config.toml
model = "contrastive audio-text model"
dataset = "read English sentences (LibriTTS-R)"
train_examples = 15625
n_mels = 64
hop_length = 160
input = "log_mel"
spec_augment = false
win_length = 400
tokenizer = "word"
vocab_size = 8027
loss = "sigmoid"
embed_dim = 256
encoder_arch = "ecapa_tdnn"
encoder_norm = "batchnorm"
encoder_activation = "relu"
encoder_depths = [12]
encoder_kernel_size = 3
encoder_stem = "single"
encoder_widths = [128]
text_encoder_causal = false
text_encoder_width = 256
text_encoder_layers = 6
text_encoder_norm = "layernorm_no_bias"
text_encoder_norm_position = "pre"
text_encoder_activation = "silu"
text_encoder_mlp_ratio = 4
text_encoder_head_dim = 16
text_encoder_fused_qkv = false
text_encoder_bias = "all"
text_encoder_qk_norm = false
text_encoder_layer_scale_init = 0.1
text_encoder_parallel_block = false
text_encoder_inner_norm = false
text_encoder_positions = "learned"
init = "kaiming_normal"
residual_init = "none"
optimizer = "normuon"
muon_scale = "match_rms_adamw"
lr = 0.004
momentum = 0.9
nesterov = false
orthogonalizer = "polar_express"
adamw_lr_other_params = 0.00092
grad_clip = 5.0
steps = 6100
batch_size = 256
epochs = 99.9
lr_schedule = "cosine_restarts"
final_lr_fraction = 0.05
warmup_steps = 180
weight_decay = 0.1
adamw_weight_decay_other_params = 0.05
Rows from block 9 of the audio encoder of a small contrastive audio-text model, named by matrix and row number. Each number is 128 + 32 x the weight over its row's rms, rounded and kept within 0 to 255. All counts start at 0. Numbers have three digits each. After the name is the row's rms in percent of the matrix's.
After each channel's rows are labels from the 100 clips, of 14848, where the channel reaches its highest value: "strongest on" is what is common among them; "loudest" is the band of the loudest frequency at the time of the peak. Only what is clearly more common there than usual is listed. The data: read English sentences (LibriTTS-R).
# c30: last pointwise conv (encoder.blocks.9.c3.0.weight, 128x128x1), inputs 0-127

c30.3 101:109174120158168139201109120119132079165159133138116107136138142148082155142120176123090123145108139079128180116123124180087176089176108125100088112137165151125096103119107177111124132137123185120068133130121158081110123113174146170090204087146159127134203132124158141103156196119138132087113150118073145117095090013137175134126095131098102095104082132075109132147109144197141121179114
strongest on: the word "as"; the word "his"
loudest: 500 to 1000 Hz

c30.69 111:104166068100096118151140137127117137144135101131113101081107153026153143110124055161114114125134162143075097098146091144138064150107148145107115154145131097114101120130131154147100118137123118135156199158146155103185070145206214129176136120113121137132092123125185078182086131125119147122100105178115119096125147173125144191058201170107099138113109125106118128202111127134090151150165
strongest on: the word "said"
loudest: 500 to 1000 Hz; 250 to 500 Hz

c30.18 102:244099122188155255106248121113117123137127108181135122119139146097117137193093151122121161091047115101108159118145163086144135074165170136087120109116099136142118132120154154176147125127165166118147106132171126119132127133110150150134096076191115136114149124089111082146068124126131111116135116092120164108121109143109101127099105097119143125092102118133143115109168171145148102112145
strongest on: the word "you"
loudest: 250 to 500 Hz

c30.85 096:156120145198217231137106097119145126094173112131105124160061113156091179097141077143097073162197075075135143117154109151163106102121130101166119142114150156148126154116139123156156105126108133094153129117122122120134110122117129089077135085091107089097078095117146091148098137113068137088123181113170153105073122107114107134141069156177079101110092137129140187150151068135103126078136
strongest on: the word "there"
loudest: 250 to 500 Hz

c30.51 092:109146132126101155140109136100095198130114136100125138151127095087101159102118131085122085136077058107126158097147163155140116110137124109151142078096089190138108108125101122130163190136122163100192098154118085096122090091107139077109100165125112143101138157165091169096159090109107121143147103124128095211094101176143184065185184143079134203076122105106171131154075108178124084093109
strongest on: the word "there"; the word "they"; the word "is"
loudest: 250 to 500 Hz

c30.32 098:092084183109114164178247111133113105153085156110168077101053126106157114122158098204105148115164145146175133161092130123161171175083143075087180132088106062120143138152157092109113119147114107077107146150112146119095141096110115140089114150110156077137110134095154127093157098091153111115145152114154126115124109106152137184131100170177161069094123140101105139113193090099109139123090
strongest on: the word "the"
loudest: 250 to 500 Hz

c30.59 096:137136084113118151119167150102131128194092068153185126116113127052159176151142119108112112098068142125133142181115093079097099170144158127187092098117108140091152142114133119146113111093170090148089165136170136088117113076173100150123142141196061142111083145115162094102080104106125149138163138154098149139072078164091109190151140164152143121088105082115160145214154148153099106090170
strongest on: the word "said"; the word "you"
loudest: 500 to 1000 Hz

c30.123 113:122111120109126118173205146148133146118115185163122131167100112137122117104133115127127112144119153121127143108127098113099107120095121135120113110121111095114100135163139133087120111145123116111159165135133134068148151117125098132120133154118123127123117161129111156100121116097101127139130138123109204134108132237082104107068162246106128125074086128104141255237130150145073138074125
strongest on: the word "said"
loudest: 250 to 500 Hz; 500 to 1000 Hz

c30.52 094:111110143062147135102075130073173107112077179167220078179118136117118061134099078103201105057143079109115084095135103156053110109149113097138123141111166126099179130112118101171142143079125148171116102159119145204174129106107201098141154111102118122115093140121119109131123141156122147146073085176148162098130139162129121101115128166162131135146147112132091131166099160124120089177112
strongest on: the word "she"; the word "was"
loudest: 250 to 500 Hz

c30.57 096:183205102184209111125135213182121130151144114148156185098146080073096108132167117155139090185206115177143134115113146093173099108135123144143103148146155157138084152126083149102114123170157126173146093113135148114124126116106156137158153098157139121139140087146131122168150149150123124152155120112141222144129103108081137144086099101113171183183115144126127116097106106139132156153226
strongest on: the word "this"; the word "mrs"
loudest: 250 to 500 Hz

c30.53 104:117112244131126098112105213093112156119170136137107091131124151142176096098089131137074228102106115090100170098097129151156124144096072118137090138136129172130076119109126114101099123118124111150110077098140137161154129133173144119168105113122087167076131169165180156112174092109171125153140091085066115104132179143181098119134111105113118142110136113099122180100089147098108074067125
strongest on: voice: male; the word "we"
loudest: 250 to 500 Hz

c30.14 108:171171118113100088169088124135180147136106147136120121140096107131163127126129116123136159102078124074131159163131226114185101119089153172098127140128113137132127140123111099107108092255130108104094147092114141171100120146069130136130133144095134135192104150072124109102095082094102117180124124107130145119160098085098180095079128144203139124138071107110102133082147178165136167202152
strongest on: the word "as"
loudest: 4000 to 8000 Hz

c30.117 108:124142124129101128157255166114126117128137205081179115111123119130145117112127144125144154133111104133145110094118168155128138081114132130114104110108122092155129122147136139132126098130111180080104138082118146153159125173115093134146102089100122130097114116106088121133144132110067148083153079151173146127125161125157113102105053112102102152143131131074112155088133088145141086150065
strongest on: voice: male; the word "so"
loudest: 250 to 500 Hz

c30.92 090:141125148112142131064178172137103106103108158129245083220100165130174144126131126096190140132112166134081092140125114140144146108119139139131153144139148125094119162129093143127128163176114198154076089147150203125104066124118128074070159070173190144105121140159091108104157092108111090062141177104150130124115135122118109140108088159070106103123156132133118088109119114144138172123160
strongest on: the word "with"
loudest: 250 to 500 Hz

c30.24 096:125126118175145078088139118133132185142107137136166143092108122208067105086120132111108142154125112117116132160136098081167178072165121131149114158116104103132149139151175118168155106083114151126134087168129112153202131091116121161139098130082115143079122134103102100120119081195142097134123068164126177099131154141153142115150143035132117201126100148132114245102145088107091135072170
strongest on: the word "we"
loudest: 250 to 500 Hz

c30.20 095:111139171103088083163119129116069138130136099191100117178096085096133107145142106063056159161125142078186085149113105138135168145108170109084094190078153155111070191093104125104129103128222109126091134146155065091098188126126126105174107073098142123191115125126123117108172115130114094067126135164096111167120090130130120153077106139083129137089159133130130152115167114119115155154133
strongest on: the word "the"; the word "of"
loudest: 4000 to 8000 Hz

c30.11 090:139122122088093156086075146125185217141112139137119165168169088087156149164177104132143119120123096131129101098169087120109103083085136157111134169140084131128169152098109159139214151250103125139124063132114101197125203204066120134137130104130126125067141098134110146110104079157114115110131157145091130173089123132146126125147088160172123128138143100127123132138135114114166122089107
strongest on: the word "you"; the word "have"
loudest: 250 to 500 Hz

c30.96 101:134114143101086090120188089105068150152110124112149135119137092154117093103106189141104124109184116091137055167138150170173126160098152146124180149120147139108176116090136207132104140087079200146140134124102143170186151150118124122119206125131151147105091126123086180137106141159118135106188140125150141128054154183182160122099085134127162158089131091092114184076147143100138173107077
strongest on: the word "we"; the word "was"
loudest: 250 to 500 Hz

c30.35 091:094148161112131125218144119124153074127100100148119158168103142066168090145144128109138084086125179149122145097115168134098159089124097159096176142138105089183112100062159116110104120148106123120087109115092075134151095082122144123163150140115144094112156128087102130165196125127147104139137127141143126125145167160194163142159151095190098093210118132130111153100223125081132075052110
strongest on: the word "himself"
loudest: 500 to 1000 Hz

c30.76 094:119135107186180080126092202135184075099145138077155184111124110050128128107185179097122150141119171125169116151084156072105160108159092143114174172117128098165095090177094160143186136152120130240106157133096133171104086096129137135119156130120150171159123139140148137137112122141099158151169149131158116135180129125115174160127126128164143135117108108138151112128156128149129144235109
strongest on: the word "so"; the word "for"
loudest: 4000 to 8000 Hz

c30.77 114:103109181123125130164127173134125118112115079146144085085115087033217086118120198098170152123174116143153134133132153091120113129113162116126117143112128108095099062073102110167124121129117161220164097124128114150135072109226139141097160128063131137190153153134091117102133101153154117167172167134117140104115134164096137125118170184128140095117164129113160141182148172159151113165148
strongest on: the word "she"
loudest: 2000 to 4000 Hz

c30.120 102:186106107119127133201117113135119145181112157084139085055102099076094095088090108082192123111109087099123093132137091132171122141097109115137169096142202172094114133093108179084064170109085136147078139106147116176153110075141168134151201093091131109100128094137122141068119088105109122117145099148115148187094110127096061112154164125125093131095130118094165143145174109114103095103091
strongest on: the word "yes"; the word "is"
loudest: 250 to 500 Hz

c30.47 097:123109113107109203154143063099130124091168111078121123195189119209132184118107131143220169113151126079105161106125134108142118136063117106132223171082162089130157108132142149122070147154132196124076172120109110119123159181077139155137092188113146139125127104114137140156120119116115135147146104127131124123150160178119092097094152164200154150132163134112167147129104142111157154140168
strongest on: the word "it"; the word "is"
loudest: 250 to 500 Hz

c30.122 110:129133142168104107084159144110068115111116121169103103122106108087123119114113200139196206086134147201116161141097220114153138223158167115090194139134129109102116140091093187102133108135098140134128078147117155086096166124115114102096151079230079124160094109166131086097087122103157123104131165091118154104135121132088102131118092122164104140145118132109156170095133122129097131141119
strongest on: the word "mrs"
loudest: 4000 to 8000 Hz

c30.93 112:147077080136151067155135110135111188100122165124117144132122150157156133128079144119113147128112125128103150077133125118167102114152115098155144104122121139158079136088119105171106089132095142236059165108166083129109155197140108105103139098096102175145097139152109128138114080178140143132135112137194158132131167092171185141113126056098123206122140134127182153107133119099127235075128
strongest on: the word "see"
loudest: 250 to 500 Hz

c30.61 099:104147163149154121109152124127094093123150151136085141155157116122175147138100200148153148168131106167121121132138135191082140189105161108152139110155139096119090131172097081087135154149126092127112172136145131133110205094146125171116151179170178213126200156161162144150096155169165160154135172159132074164167153124132127151147143148133139135122123206164178153199198151172173118130167
strongest on: the word "i"
loudest: 500 to 1000 Hz

c30.113 098:110161121158110144097166145109107135164189121172204097139078188151131181255087167135149118170125088065098118113123211137101123119149124114117197102109092137075165129129115122140105127133107093134121127097109117059124134108132113141086122137138150127133129155149171148092107121112088138176142186121093115087115204176130175120135099119145156167131109134163101134146109159141162090117160
strongest on: voice: male; the word "to"; the word "be"
loudest: 250 to 500 Hz

c30.79 104:177109071147144128129075137146204130133063160118153131065129133117136083036175128051117118074112101066121106139160112093130093069130087106106110151099120075100117128136144086102158190116132098112124132091101165112148085124153133099161181075165095143086103129116126124179141116113159146085191110133124138108119143143113145141123079138165126147133193042102135086102121109124104118166142
strongest on: voice: female
loudest: 500 to 1000 Hz; 250 to 500 Hz

c30.125 098:086241134120194112181143137095115161141147167140091150157122144104094143121245113107145076129125142125113181183126127122177120132109067131132141118093138127137094102076129171133124114128123153113155106150146137070106133149102087101143177132091126125163074114126074173186093130129109135117037129119105134098040143113100149115122107100088095178131144121143121087117119160107089129112136
strongest on: the word "this"; the word "mrs"
loudest: 4000 to 8000 Hz

c30.107 098:149105163092168170100150183110152157113117099104095093234194082087100163112099153099112162117090102151115179166125162083138134116147162136084154125151142126086126053107119146133073154129129186162137125052114095079088091124095156117157091075168134129144102100111103121147142113103127129107100188169093118162108149108069144086125082126113115141088173145120151148166068098157154150125112
strongest on: the word "with"
loudest: 250 to 500 Hz

c30.111 095:255159109129124177130133162158156140118145117116176127134152081119099067148140100089120122142156134255104163139121102178174084148098128132112140187079117143097154105104152111175166153107111115149131098150143115138134091115127106108126101155122138095133138124128146106134113188129124092132148123118100161136138137097108147153113143128202203098103136103102131101122098086105106149120140
strongest on: voice: female; the word "you"
loudest: 250 to 500 Hz

c30.80 097:120092147133155121070105141126131116174128127154108131143151066131139113126145138255124190113049095130205122215098067169116151168165185077106130108117109122151138157096132120144098120164151111106117153112168090195107082106113132144148098140117136148141121106139100142137157081174079119090151098122107149106103174149159137103171133102150133117162133140154146151189182117133112150095147
strongest on: the word "was"
loudest: 250 to 500 Hz

c30.68 113:121190133155101128155102180093150103137129167117092114066111115118128126105128171167129118113143107164148134139105139093204095123134116114124106124121180149130092130162151161086125171143139103187166164163097164194170099113114147090210214104135157123192105077166134115143101133110103159155133118097151118122091110177131069140104109099115134163180090104087072144076148114160136098216100
strongest on: the word "so"
loudest: 4000 to 8000 Hz

c30.13 105:213142148158157094157093124157154140151188155118188120116109105156099140076132132089255136034101179142126149102092086148128162187120120105086109124108114133139121130155134163118092130106103118161143087122126137116120143134109151120094117221095112137105153118159095115125114027112117099121125145113106151188187116111135143124110088139173094157107113153107109134132088132135103153156110
strongest on: the word "see"
loudest: 250 to 500 Hz

c30.39 094:117108135089175115080120207137088161146165168094125087149111101111085150104096124128255150171042131167090114127162145154086132178158134175149206080135144153111114171134146143136137148087087185139142085152098109110114116084159143152120123105131126146114130134134077134124128063108109116133121127118108146129112059109151153165132135131126177107115128133144147110173095173085130114158132
strongest on: the word "this"
loudest: 250 to 500 Hz

c30.74 102:248118124133090123130098111080159143129096183091130175119147089119120205125139107089101251120126131128095151120180126117155114096121129148143112091149123101071136126165118154121133114144103125130089118160145111110152118107102149212137145129171134136117142139075098106125140125114151139092113121120119134092209099085111163099086118104190116174080074109115118201118112149118075123097148
strongest on: the word "see"
loudest: 250 to 500 Hz

c30.48 114:120153076135141111199129176108139191138126099115120073110132149212184116123106127124117108120121116138115208120165092127175070144167098101130187124170126152160091105126116118124092142149124130140109101117119083128140156117027144154147203112196125119189096170139115109082091076079132152107149141124117207148110127096132118141127125103135105191127182118163124150129108140085063120105135
strongest on: the word "mrs"
loudest: 4000 to 8000 Hz