{"text_encoder_mlp_ratio": 4, "text_encoder_bias": "all", "nesterov": false, "adamw_lr_other_params": 0.00092, "batch_size": 256}
Rows from block 2 of the text encoder, named by matrix and row number. Rows with one number belong to one neuron. Each number is 128 + 24 x the weight over its row's rms, rounded and kept within 0 to 255. All counts start at 0. Numbers have three digits each. After the name is the row's rms in percent of the matrix's.
# fc1: MLP up (text_encoder.blocks.2.mlp.fc1.weight, 1024x256), inputs 0-255
# fc2: MLP down (text_encoder.blocks.2.mlp.fc2.weight, 256x1024, transposed), outputs 0-255
fc1.122 096:148107146111163174140130131123101125114173071150108177141114129185137129178173151108160161144103143134148118122155138133115141107135169136101145126156067128131133168124124144126086093130076122143127168117092136154089096128128092142153107129102138120119148116147138122114142146102127081163131152132099106143116124150133122106163121071102123126098145104123105144158155071157133091131107170162141154110162137114147118148132133130120144132129150148190162130089083123147104089134101096118134133133141106099108105144103103146114125128143144104136145106129127120121124165165133130137121149144153112161131107101099152106134122094111087154136141166131173133128179134130113176106116124082098127139177140128130132129109123107146155122105140149115137153122125119120087051148085136
fc2.122 135:098155092080120128116122141143118167136123164129098126100124118103110104126133127163108160138102123150121167092133121151185162185145133117110148118131120071134127168161108176140153133158160146170155103187111131110143143111087120161126149114088151116135179125109118126118103091169105092121097148101114113132135105113136116140100107076106133110111114141107134096123140136145085164166131166116151128089143149104118154112153124107130130123108137127091151123112083141131137176153147161159178158100108141125093130119153084099061132157089069107142156119121139138148108128111112101165113125126142149111102098136152115159109103131142134160124166146142123118149129124138109141112166114101129131131152167145122135125084120149125150144110103132181156129147153097115160136122151130
fc1.123 090:162107124130110076120145147150128115145126144088109141091120139098136120114106092109110134146125171134121130155133168109129154136143060075136113092152118110130183158127138123137120139134140160175106143152103115156091096150120121119117147137145114141136103127139144117147124108132103182170140129111114165138134120115120120173134095158162119134102114113138131052170124178115120111110089138157135132168097112123153122143143122115166105101072153136131161175110127140127147108105115111110132156102176132134086171123102111133123140146146116084128132110169151156110126101093140126133145114102136156119125122118168167187114108058123200173120118081121133128122126129118109140122173071121147139115129115126136119108126127094143166157143130110125140146112126106131175126113126143
fc2.123 093:126144127097142105104118106140096130135125150125112118165139103148127157162111096132102132141076144151119144147132154117102144128151110133123138143170093092149101116118123136119143151101143112159114111129143072148137157188149155126108102112124132077093128114151161096148118118104112149120119143146122062136111165152107121142131141167093116158147139155137109127089100128140119147130173162099125115163124120123118162097104117068154133150064123120130135124149116150129179128140137152172132109127128143127119138121130147135120135119145104128135122069163105114110194147114148130153124151134144127137173159150099071092136092089170114120193151124093134130135141107145110123156069128089146151129106162127096104163104168139096108093149120146125137116152162119172109124088130104
fc1.124 088:166139113101128155131149110143134133156162080160132147081124132151126105149135119111144145125124143138166101158096163145102130137138130109069133129111112111116147110165117122144115105106121129120112160136153121143108112121083173100136116153095131098115142139134127150131183152109076159101112117113121155141148114156095145155156108083117093170112137136132136103132117145163159128174102177096143145132139114118151105108155109147127111123088085146157133121137181161117117129104108073075116124088107140113138136124149138140112154115125132077131077100110115121151115165103107135136135159157142174134104122126122132155113114153145097105164122130131115110133163149170153125111091101163111113164108120161122153095156088132140127194086078131134121128134103146145102083165133175
fc2.124 091:116164148102105145140076112131114118108147118111111096111128139131138110137121090147151127109117129125091126094090119126145129102143137137175155124177098094129168118118102154142133154114123148126159084115118136122114085143184124101137128120118127103133130161151125138153174103131122174130103128097117128126148148135150153113139087123082111116135116140134095142146102124113127106092154114158151149113124155111148123126126135126118061156102168116097119118117164114113168183163118158161072141125137136150116083120122122128128153139098087121106142125120124121118158151133123179090130123114147124110122109125128075142134108116157130152115105108152172157131097077158122145157153133149109084124138130135146111145072146150149134109103137150153105101168135182229123122168086112
fc1.125 093:115118168131137130127119130093142122101144107139118085088152126229101145110132131119128114111113139163142118139109142133150120130122171138157177140173110123106116138101168182107090136159096150129148103174113151129160154141112130111141108149105172141072168137118125145158109145115107135105121119135113136105138114116183120118082123101123108089172103092123118120123139155126117120133099137143120135100110157133087114147155101100136087152162109165138163135155130164118144134103094118113128117142106126098143108184093130114119130109107163148138128145132115159147087132129178123135151128122113115127083109089123132158143120143150127126110091123132131128122114127139165146114133125083136118160140118126131126106183131137113167119135119168176205095092167090096123154144120101
fc2.125 111:115097125142086095130109143129079132089091127123124101135110129116141171133169171143118135121131104128125195131119074128091102118102123118100093180123115131143189139152167124100130116115124119146132110136123122111135169137171154115145099067109124132107167112114158106087180151139086120176103123089136091150145153179141123140182155148109126128117155128121054134119100102123132141139111138121099134104129134134113130124131120155128115173122120154139141138119116156122135131144136153168120094148120124115119100112099134175147130125168152181143158152132120136081096153098129091129144124083160157114079133093158112147129189114161106116107112143154125095148102098096124138139111140118178132096109123133117116117122111147126128145112136112112099153136149141145094140121122087
fc1.126 087:172124133186112101152130101106127078096162130153136128120129152101153140125140118147146142078136170174122133099173127089142101132129164099137154086180144151164129163140098115071115153100106128125102147170141105165127096097132129112105122116138165118105117148113166088137163135092126107086131122109176143115083121081149143130180104161127124140144158112113091109107120107138135113146112170120108145131089142180093153130145123121128139143139167155166137087151099114134165114126093135181170120099098155166101139151132109104128139127137138118138115130157097109148105167155114126113071094124099137133147081154106114150144114157102120106145149116112145129125167111128146113126116126145113105125160117124138122108110126102146181133113125127149099140148101147087116125114128129
fc2.126 080:121134110093148130155107124123163120117141125111111126111116109144097136118114207121087151142120120125101113156171121104130117082118096156140116089145139097119099116141196107126142139155147107093148113106168107152140147112106134101117134081108109112071089138118149123137095102130150105116164154116182093162148149119095120145122109139116104122089106190123139168079121140169104130157134141105139157136106155159104140123117116102148157145128145135106079129167120151120113146164148095138104160101145137100118149118171146089126136147123117136151123117133159113096114137124133142083122133115112126112145157167127103109122066166136163079120106159100160113134131123141138117123171147184130119168116119124098137111142182151137111145111132080110158129105117104138109094139158142
fc1.127 092:167063127133106126155184131162137137129168106149176128115127097161147118104114116136125101095105108123131100086128121108143127153121166113119109100131169095152137166115097122135138173125119148126097165089138117101139133122115098125107099111157116125098139145156134101168151141163135072074123136088111125123142139149143147121168150176169126140117132089100177115124138096160131150155133110153167198076126130132161142113128155140114134120138099143140102143135151120148134092129121126128115113102109132146083143125137112133165123130129141096169118135116141096121085098100105109099115132138159103150123122095056120140077155091133105131115121145128159138134183130135142103129162125093105169099133150100128141130119141144115159136097143146086119105143116166126129102162135094
fc2.127 112:126102154135150105141108111160086172090100106125149127146087141126147090109139121176096110103127085164121115091107127132147155128160087167136152129155148111135141120153139111139150110134130120094158117152122150090153112163166138159126129126126111141062142144095131123083121130085108143088176119141114112120106163165074125203131104120146138127135145152125146145138145131120130145129188117097127114139110127090106125119104111137165136154152146091155116159132102097114129091134103088145127158124138162116116097129139162162157111114148111144143167126172156147151082151157093169115118128126125122114145148141096130083148101144136138104179176139129144109095112114116146146149150145088101111170095121151145097118139149101160124109115132109137164072117124147155133127114135110
fc1.128 103:126127180166165107132127135119134149150098107152170107093132136102125099121125148135125146157136112089152166121131131142144148094150141180147121118119104107154125098155134118119106162142126106175160189125125095164123161110090161148124125128127128095141160138162151108121138149120130081068153170147109121111116112140110147159123120111118123134151128141148080133118101110183089111098138115149154139134066109145150114144079164125118137130106095114129126126137126088070146128138124097126098130174091118141147125123160114146114162090099106149124120155120146159133124147153127132156140125129103067116106141088155147123138111121091094098163139158116162137139083140150120077145093114103124136116067100085143144108138157114076152132130138131145110153135155118109144161121089126
fc2.128 073:127131131147149105135136122119133083126087128111130116120109126136139143115124107118099118156156107137082145128125118122104133106109150113116135127171131099133104148097140167134105120115101161125174167144137098140106174154146125127105121106106130094106126119109108121118167110115144135114140130117116160165098116188139123116134169123106102087095143075179117111149119133176118129116125157122106102106095173130186127151151124163094151101113124147157114110131141146089163170125085141110106157137140094161148134128123157104078129112101129111109120170076148148157140122155123111119110137138124131164126109128158145095110127177150144146160132152099099159153132161083171126140063118098147091108066124134107109136159154111109176096188123145112111115158158124085121126144152121
fc1.129 097:100141119129067102083137081138146127105118157120169106106102128090135112091115102100149106143109124124162153135134093097141148133135138133114112127105117117111070085133155102105162136106111154132164106135116150111126153143125103124112137124095116125106158139140153163132084132151107179123126088179118099121102131115144126151108176124099114144124136122169125114135122137129125103120127109109131085102135123114104143126122156158149121095158088140175134131139156164132125133138167146105060113126114133136162115100155117099137180127135166147131130139142153151148105099139155151092112123150153118156144108108130132149136141127150174106145112167132172149161135189066122131064145127095118089127162152121151154095110090144189120128144161086153120153114148088127139130120127149
fc2.129 110:102177097155126096133117085159156097132104122099142122079129132162108114173174164150141106130104092108113144153120120178135154126113082158117165122136129138148145136123152151086117156114182118126137159109163129095123156093146090132087093130122116108084155107078095075148145142077128213146128130143131104164134153160137100115137145147153106107170121138139166103122132124127131113115137127117158153126116145109120138133096148153151130152138116128142121134142130120135098117102159129168111087113103116130095105159083132125128117126158168120093162161153104073137143140099122171161114111112138108089150134146141137131137110140084117134103119107133125114109132112176135187136114128105133065145152130147124119112125139129146096127118134122097157133153131122174126126121142164
fc1.130 103:119156130129157071063116092131122158114136090170160158131144093138152136153123188103122154102097141156106121088122147156110133127100121162146119123110094131100100120129138158110130163159112140150153138127087124106095131114102139121081128112130107170126135159143167154114082122095108130119141075124099112134162134139106092142110115142115121122108132118105103123141140116119144114102147135118141171111158124135141122152112190115133151120111131137136138104107099123102113141139144160130135137144104110076154151146117155123108165153120108128136163137107101106111125133157130126098146168159094139095099148084110148091137117122134133113120101175088130162098164128139167151101105129148084143098144106068127095150143182077118167151150149151100105132149142107105141145159130187
fc2.130 149:146117062088102136156121157086105111113093173112113123095114150117141143133175084094158151115061124135163146134120128142097141151107153132127175116097101109135168148151096163168118128136151174131148151155116126157154153136111108181141117100102144147109195132107100125124136102143098132124101145135141093111094110147150157127081126081120146135107106118136093138119174134128131197135137136148121120089101140098118130153170114130110117114109111163144107124138156139106112125117140158133138162081156146147136101132159139133125118169082093111156154141105124132128106128138107097146101119135131093140105126145139163182129104100119095140128182127171115109139117140129120108130144110097135134141101116126120149126114139136137120156133083118133163143130135088150180148151168105
fc1.131 103:142151125129154089165157070176139121141159111150130156131139126154154118138132114098082111145120133135138174145150122147177120148122166108121125176138132159121151136109137104162139123114152135126099110107118173076127149161111134118144157127148122148138046130110123158116167132112182129144122123145142096098124113104104105105124090056143116112106103164101154145148115145099134127095102099146114120110100112152114090097114115131151113124102113149126135117162153146087117153125127092108150130130152104143142145136125125130123140132158167147141145132082131122128133123117168113080088180157146096124112094153077136161139104099090148136139097128112110143122131130164126141108126122117157124139127147137093075084116130122161120140166164097115077098124124140094149159146071127
fc2.131 068:108120143066135128123141169130073164113077141113139146138137123189101153137139139153142141110103114130123151134106135162092143124140140114115137134174130138135079112152135085149123188136143113103124132120171063160103141146118127118118100139117143143125105129171124133160121079110118123116146090104119150137131139134116105135084146120140098138130167138113137142142149132136140164155109151142113089106120155135168136123128141066112105110114109127145106125121076128081157138128112142133113097145138123129135129136126163117106123151128138139128096170129161101184203124134106149173145161079140159137186130126144119078115129169128124129103113132157158107176098116111089119129106137126130100173119111096150100111113155125121116137125071075119163108143129083149117144136115133
fc1.132 097:177125107124136088103066163133095141147124129091143127154106053140129105154141139175135126146117150117155140157113146171114117128159130103092109105086141104087116155115148130134147150145121143101139113148108133103178121135115134147137134091116125143138118163143137155167103133149095126133091153137121124086139099176121092151109169066137132189147112114141144122150182115117126112101163122121133158118144111143100112084091135150121173132126113122094129114132095151121159098083098131129148119107074095134148139140190120100139134139097156089137131136153166131142138148149151151126139121131149131120172100135128100131087099110095144171118116162105173139114124149074156098144112173138147102127133102126127129144144125112138117124131097129132153138131135167109128175091132117
fc2.132 107:096117123131127136146107136136159112119185098175143131128122126120128161111153151137122114093125116124125129161118103129130095111118122103118113123143118110142124143136152132137130125132190140091105111135108123127083118122103130121161109108192121145134125091086153110087142119115151145151090119128130152118112162117113119153163092144151085119118108152092166163089114115141123170113104152139088086152154125109136095149139110136082102144175106126115128143078089146086112123155079109082157143124126111131115093110189189137139106133099131123110116151171139149127150123122155133138127145133128129075167138123185156101128077113126162130117107145154125094098129133139123162103134097161117119123139128094137128139140124121124142165143158115110130155162047170087144152155134169
fc1.133 099:092100133106136160114096136111109139159121155095122125096135097138129122183132162145131136098128153114136143140113100186155152131148149140153138125095105120074154120090099143088155078111112114144101147150119156144136176165106110133151123137118136139140165143109123157123136127098126163110083134152127150156157122133147159152154132140123170133104127104113108131135084170091100138143108099132126178113116136151134137164103091161085108076175126139126132110111134119070128084104134156103112145080113155115110131156161129107148106074120115110146130146178133155149132148152146085097153092110098119100152126112126152137115139150093174137125104123119149157133171120112124157110124104134109147097148125111145124118132141122137087121137163117090146163147147118164138136201131087
fc2.133 106:115122134114120161113109111130101138083138144071129116122114144116168136138160151117134154107149138112121143145147096116158121104151074137141139119142139153125110178129156129119156123191159153143140140143121118087180173149145148136125054129120136150097121102091103100100112162098130126149130116114110085108152124156131122090102133094118156103146124116161115149154181142130129120105155152108123114098161110147145121108093126115126082143090146101153071105149136105129126127102118124151137161159154117135134114124121162123174138129095104115124128165158141109097049123162147120114152162127164133137129148141130153137147105080136125113160124140158156133108152139138141134154144074151155153108112125128125094121205118141120121104103136094151106122128123138129079129129086184
fc1.134 081:121063127126164139092143159146145089155086141140163149121146177095116138135101103126145116127113122115133152148133107125125104097105089102116154110123149136120111156180122139114086095118103148100062111144175133128165147149083128105167152116106150092153101129155107153129122124141113156112130099126105158156105117137162148103090124147131140125079134123094135148106149074122092100169163172152104112093099135116132096137160160131128122133124120112143123157117142124082106070108139171164130142146131163132152124154153143123137110166131179136105130138137152134127118114149161189172164122154069101105130119124155091120125162144137118113117123133129108122125145106152139116142191091153128132196141164118120113105125138116136136110144107104124110122153116146134117123150131141
fc2.134 070:133112099168140095091133131105123150137088133147097096186121113143133112101158131116135117187096079160090107122098110126087109138179170101127151157127138143144133142130136113106177114116090129129112140134104134145115116106139148091087130133135130116109180142137139093120147128153161086081106162163126124151134143119146073102121121137100124138121086118125132142124110171127090132179128132115123099143109109129125101159173124103150112165109133179123123104153130130132141121109144147113147138110149122127109153113107136100091122100118121111115151137147138142116128136162165132145089167180164163111105133170129120145137137145110150148137099136148108143118123164111092153079130144121128093070146125122093160152144133183098109150093138151135115123090161171079135113089147091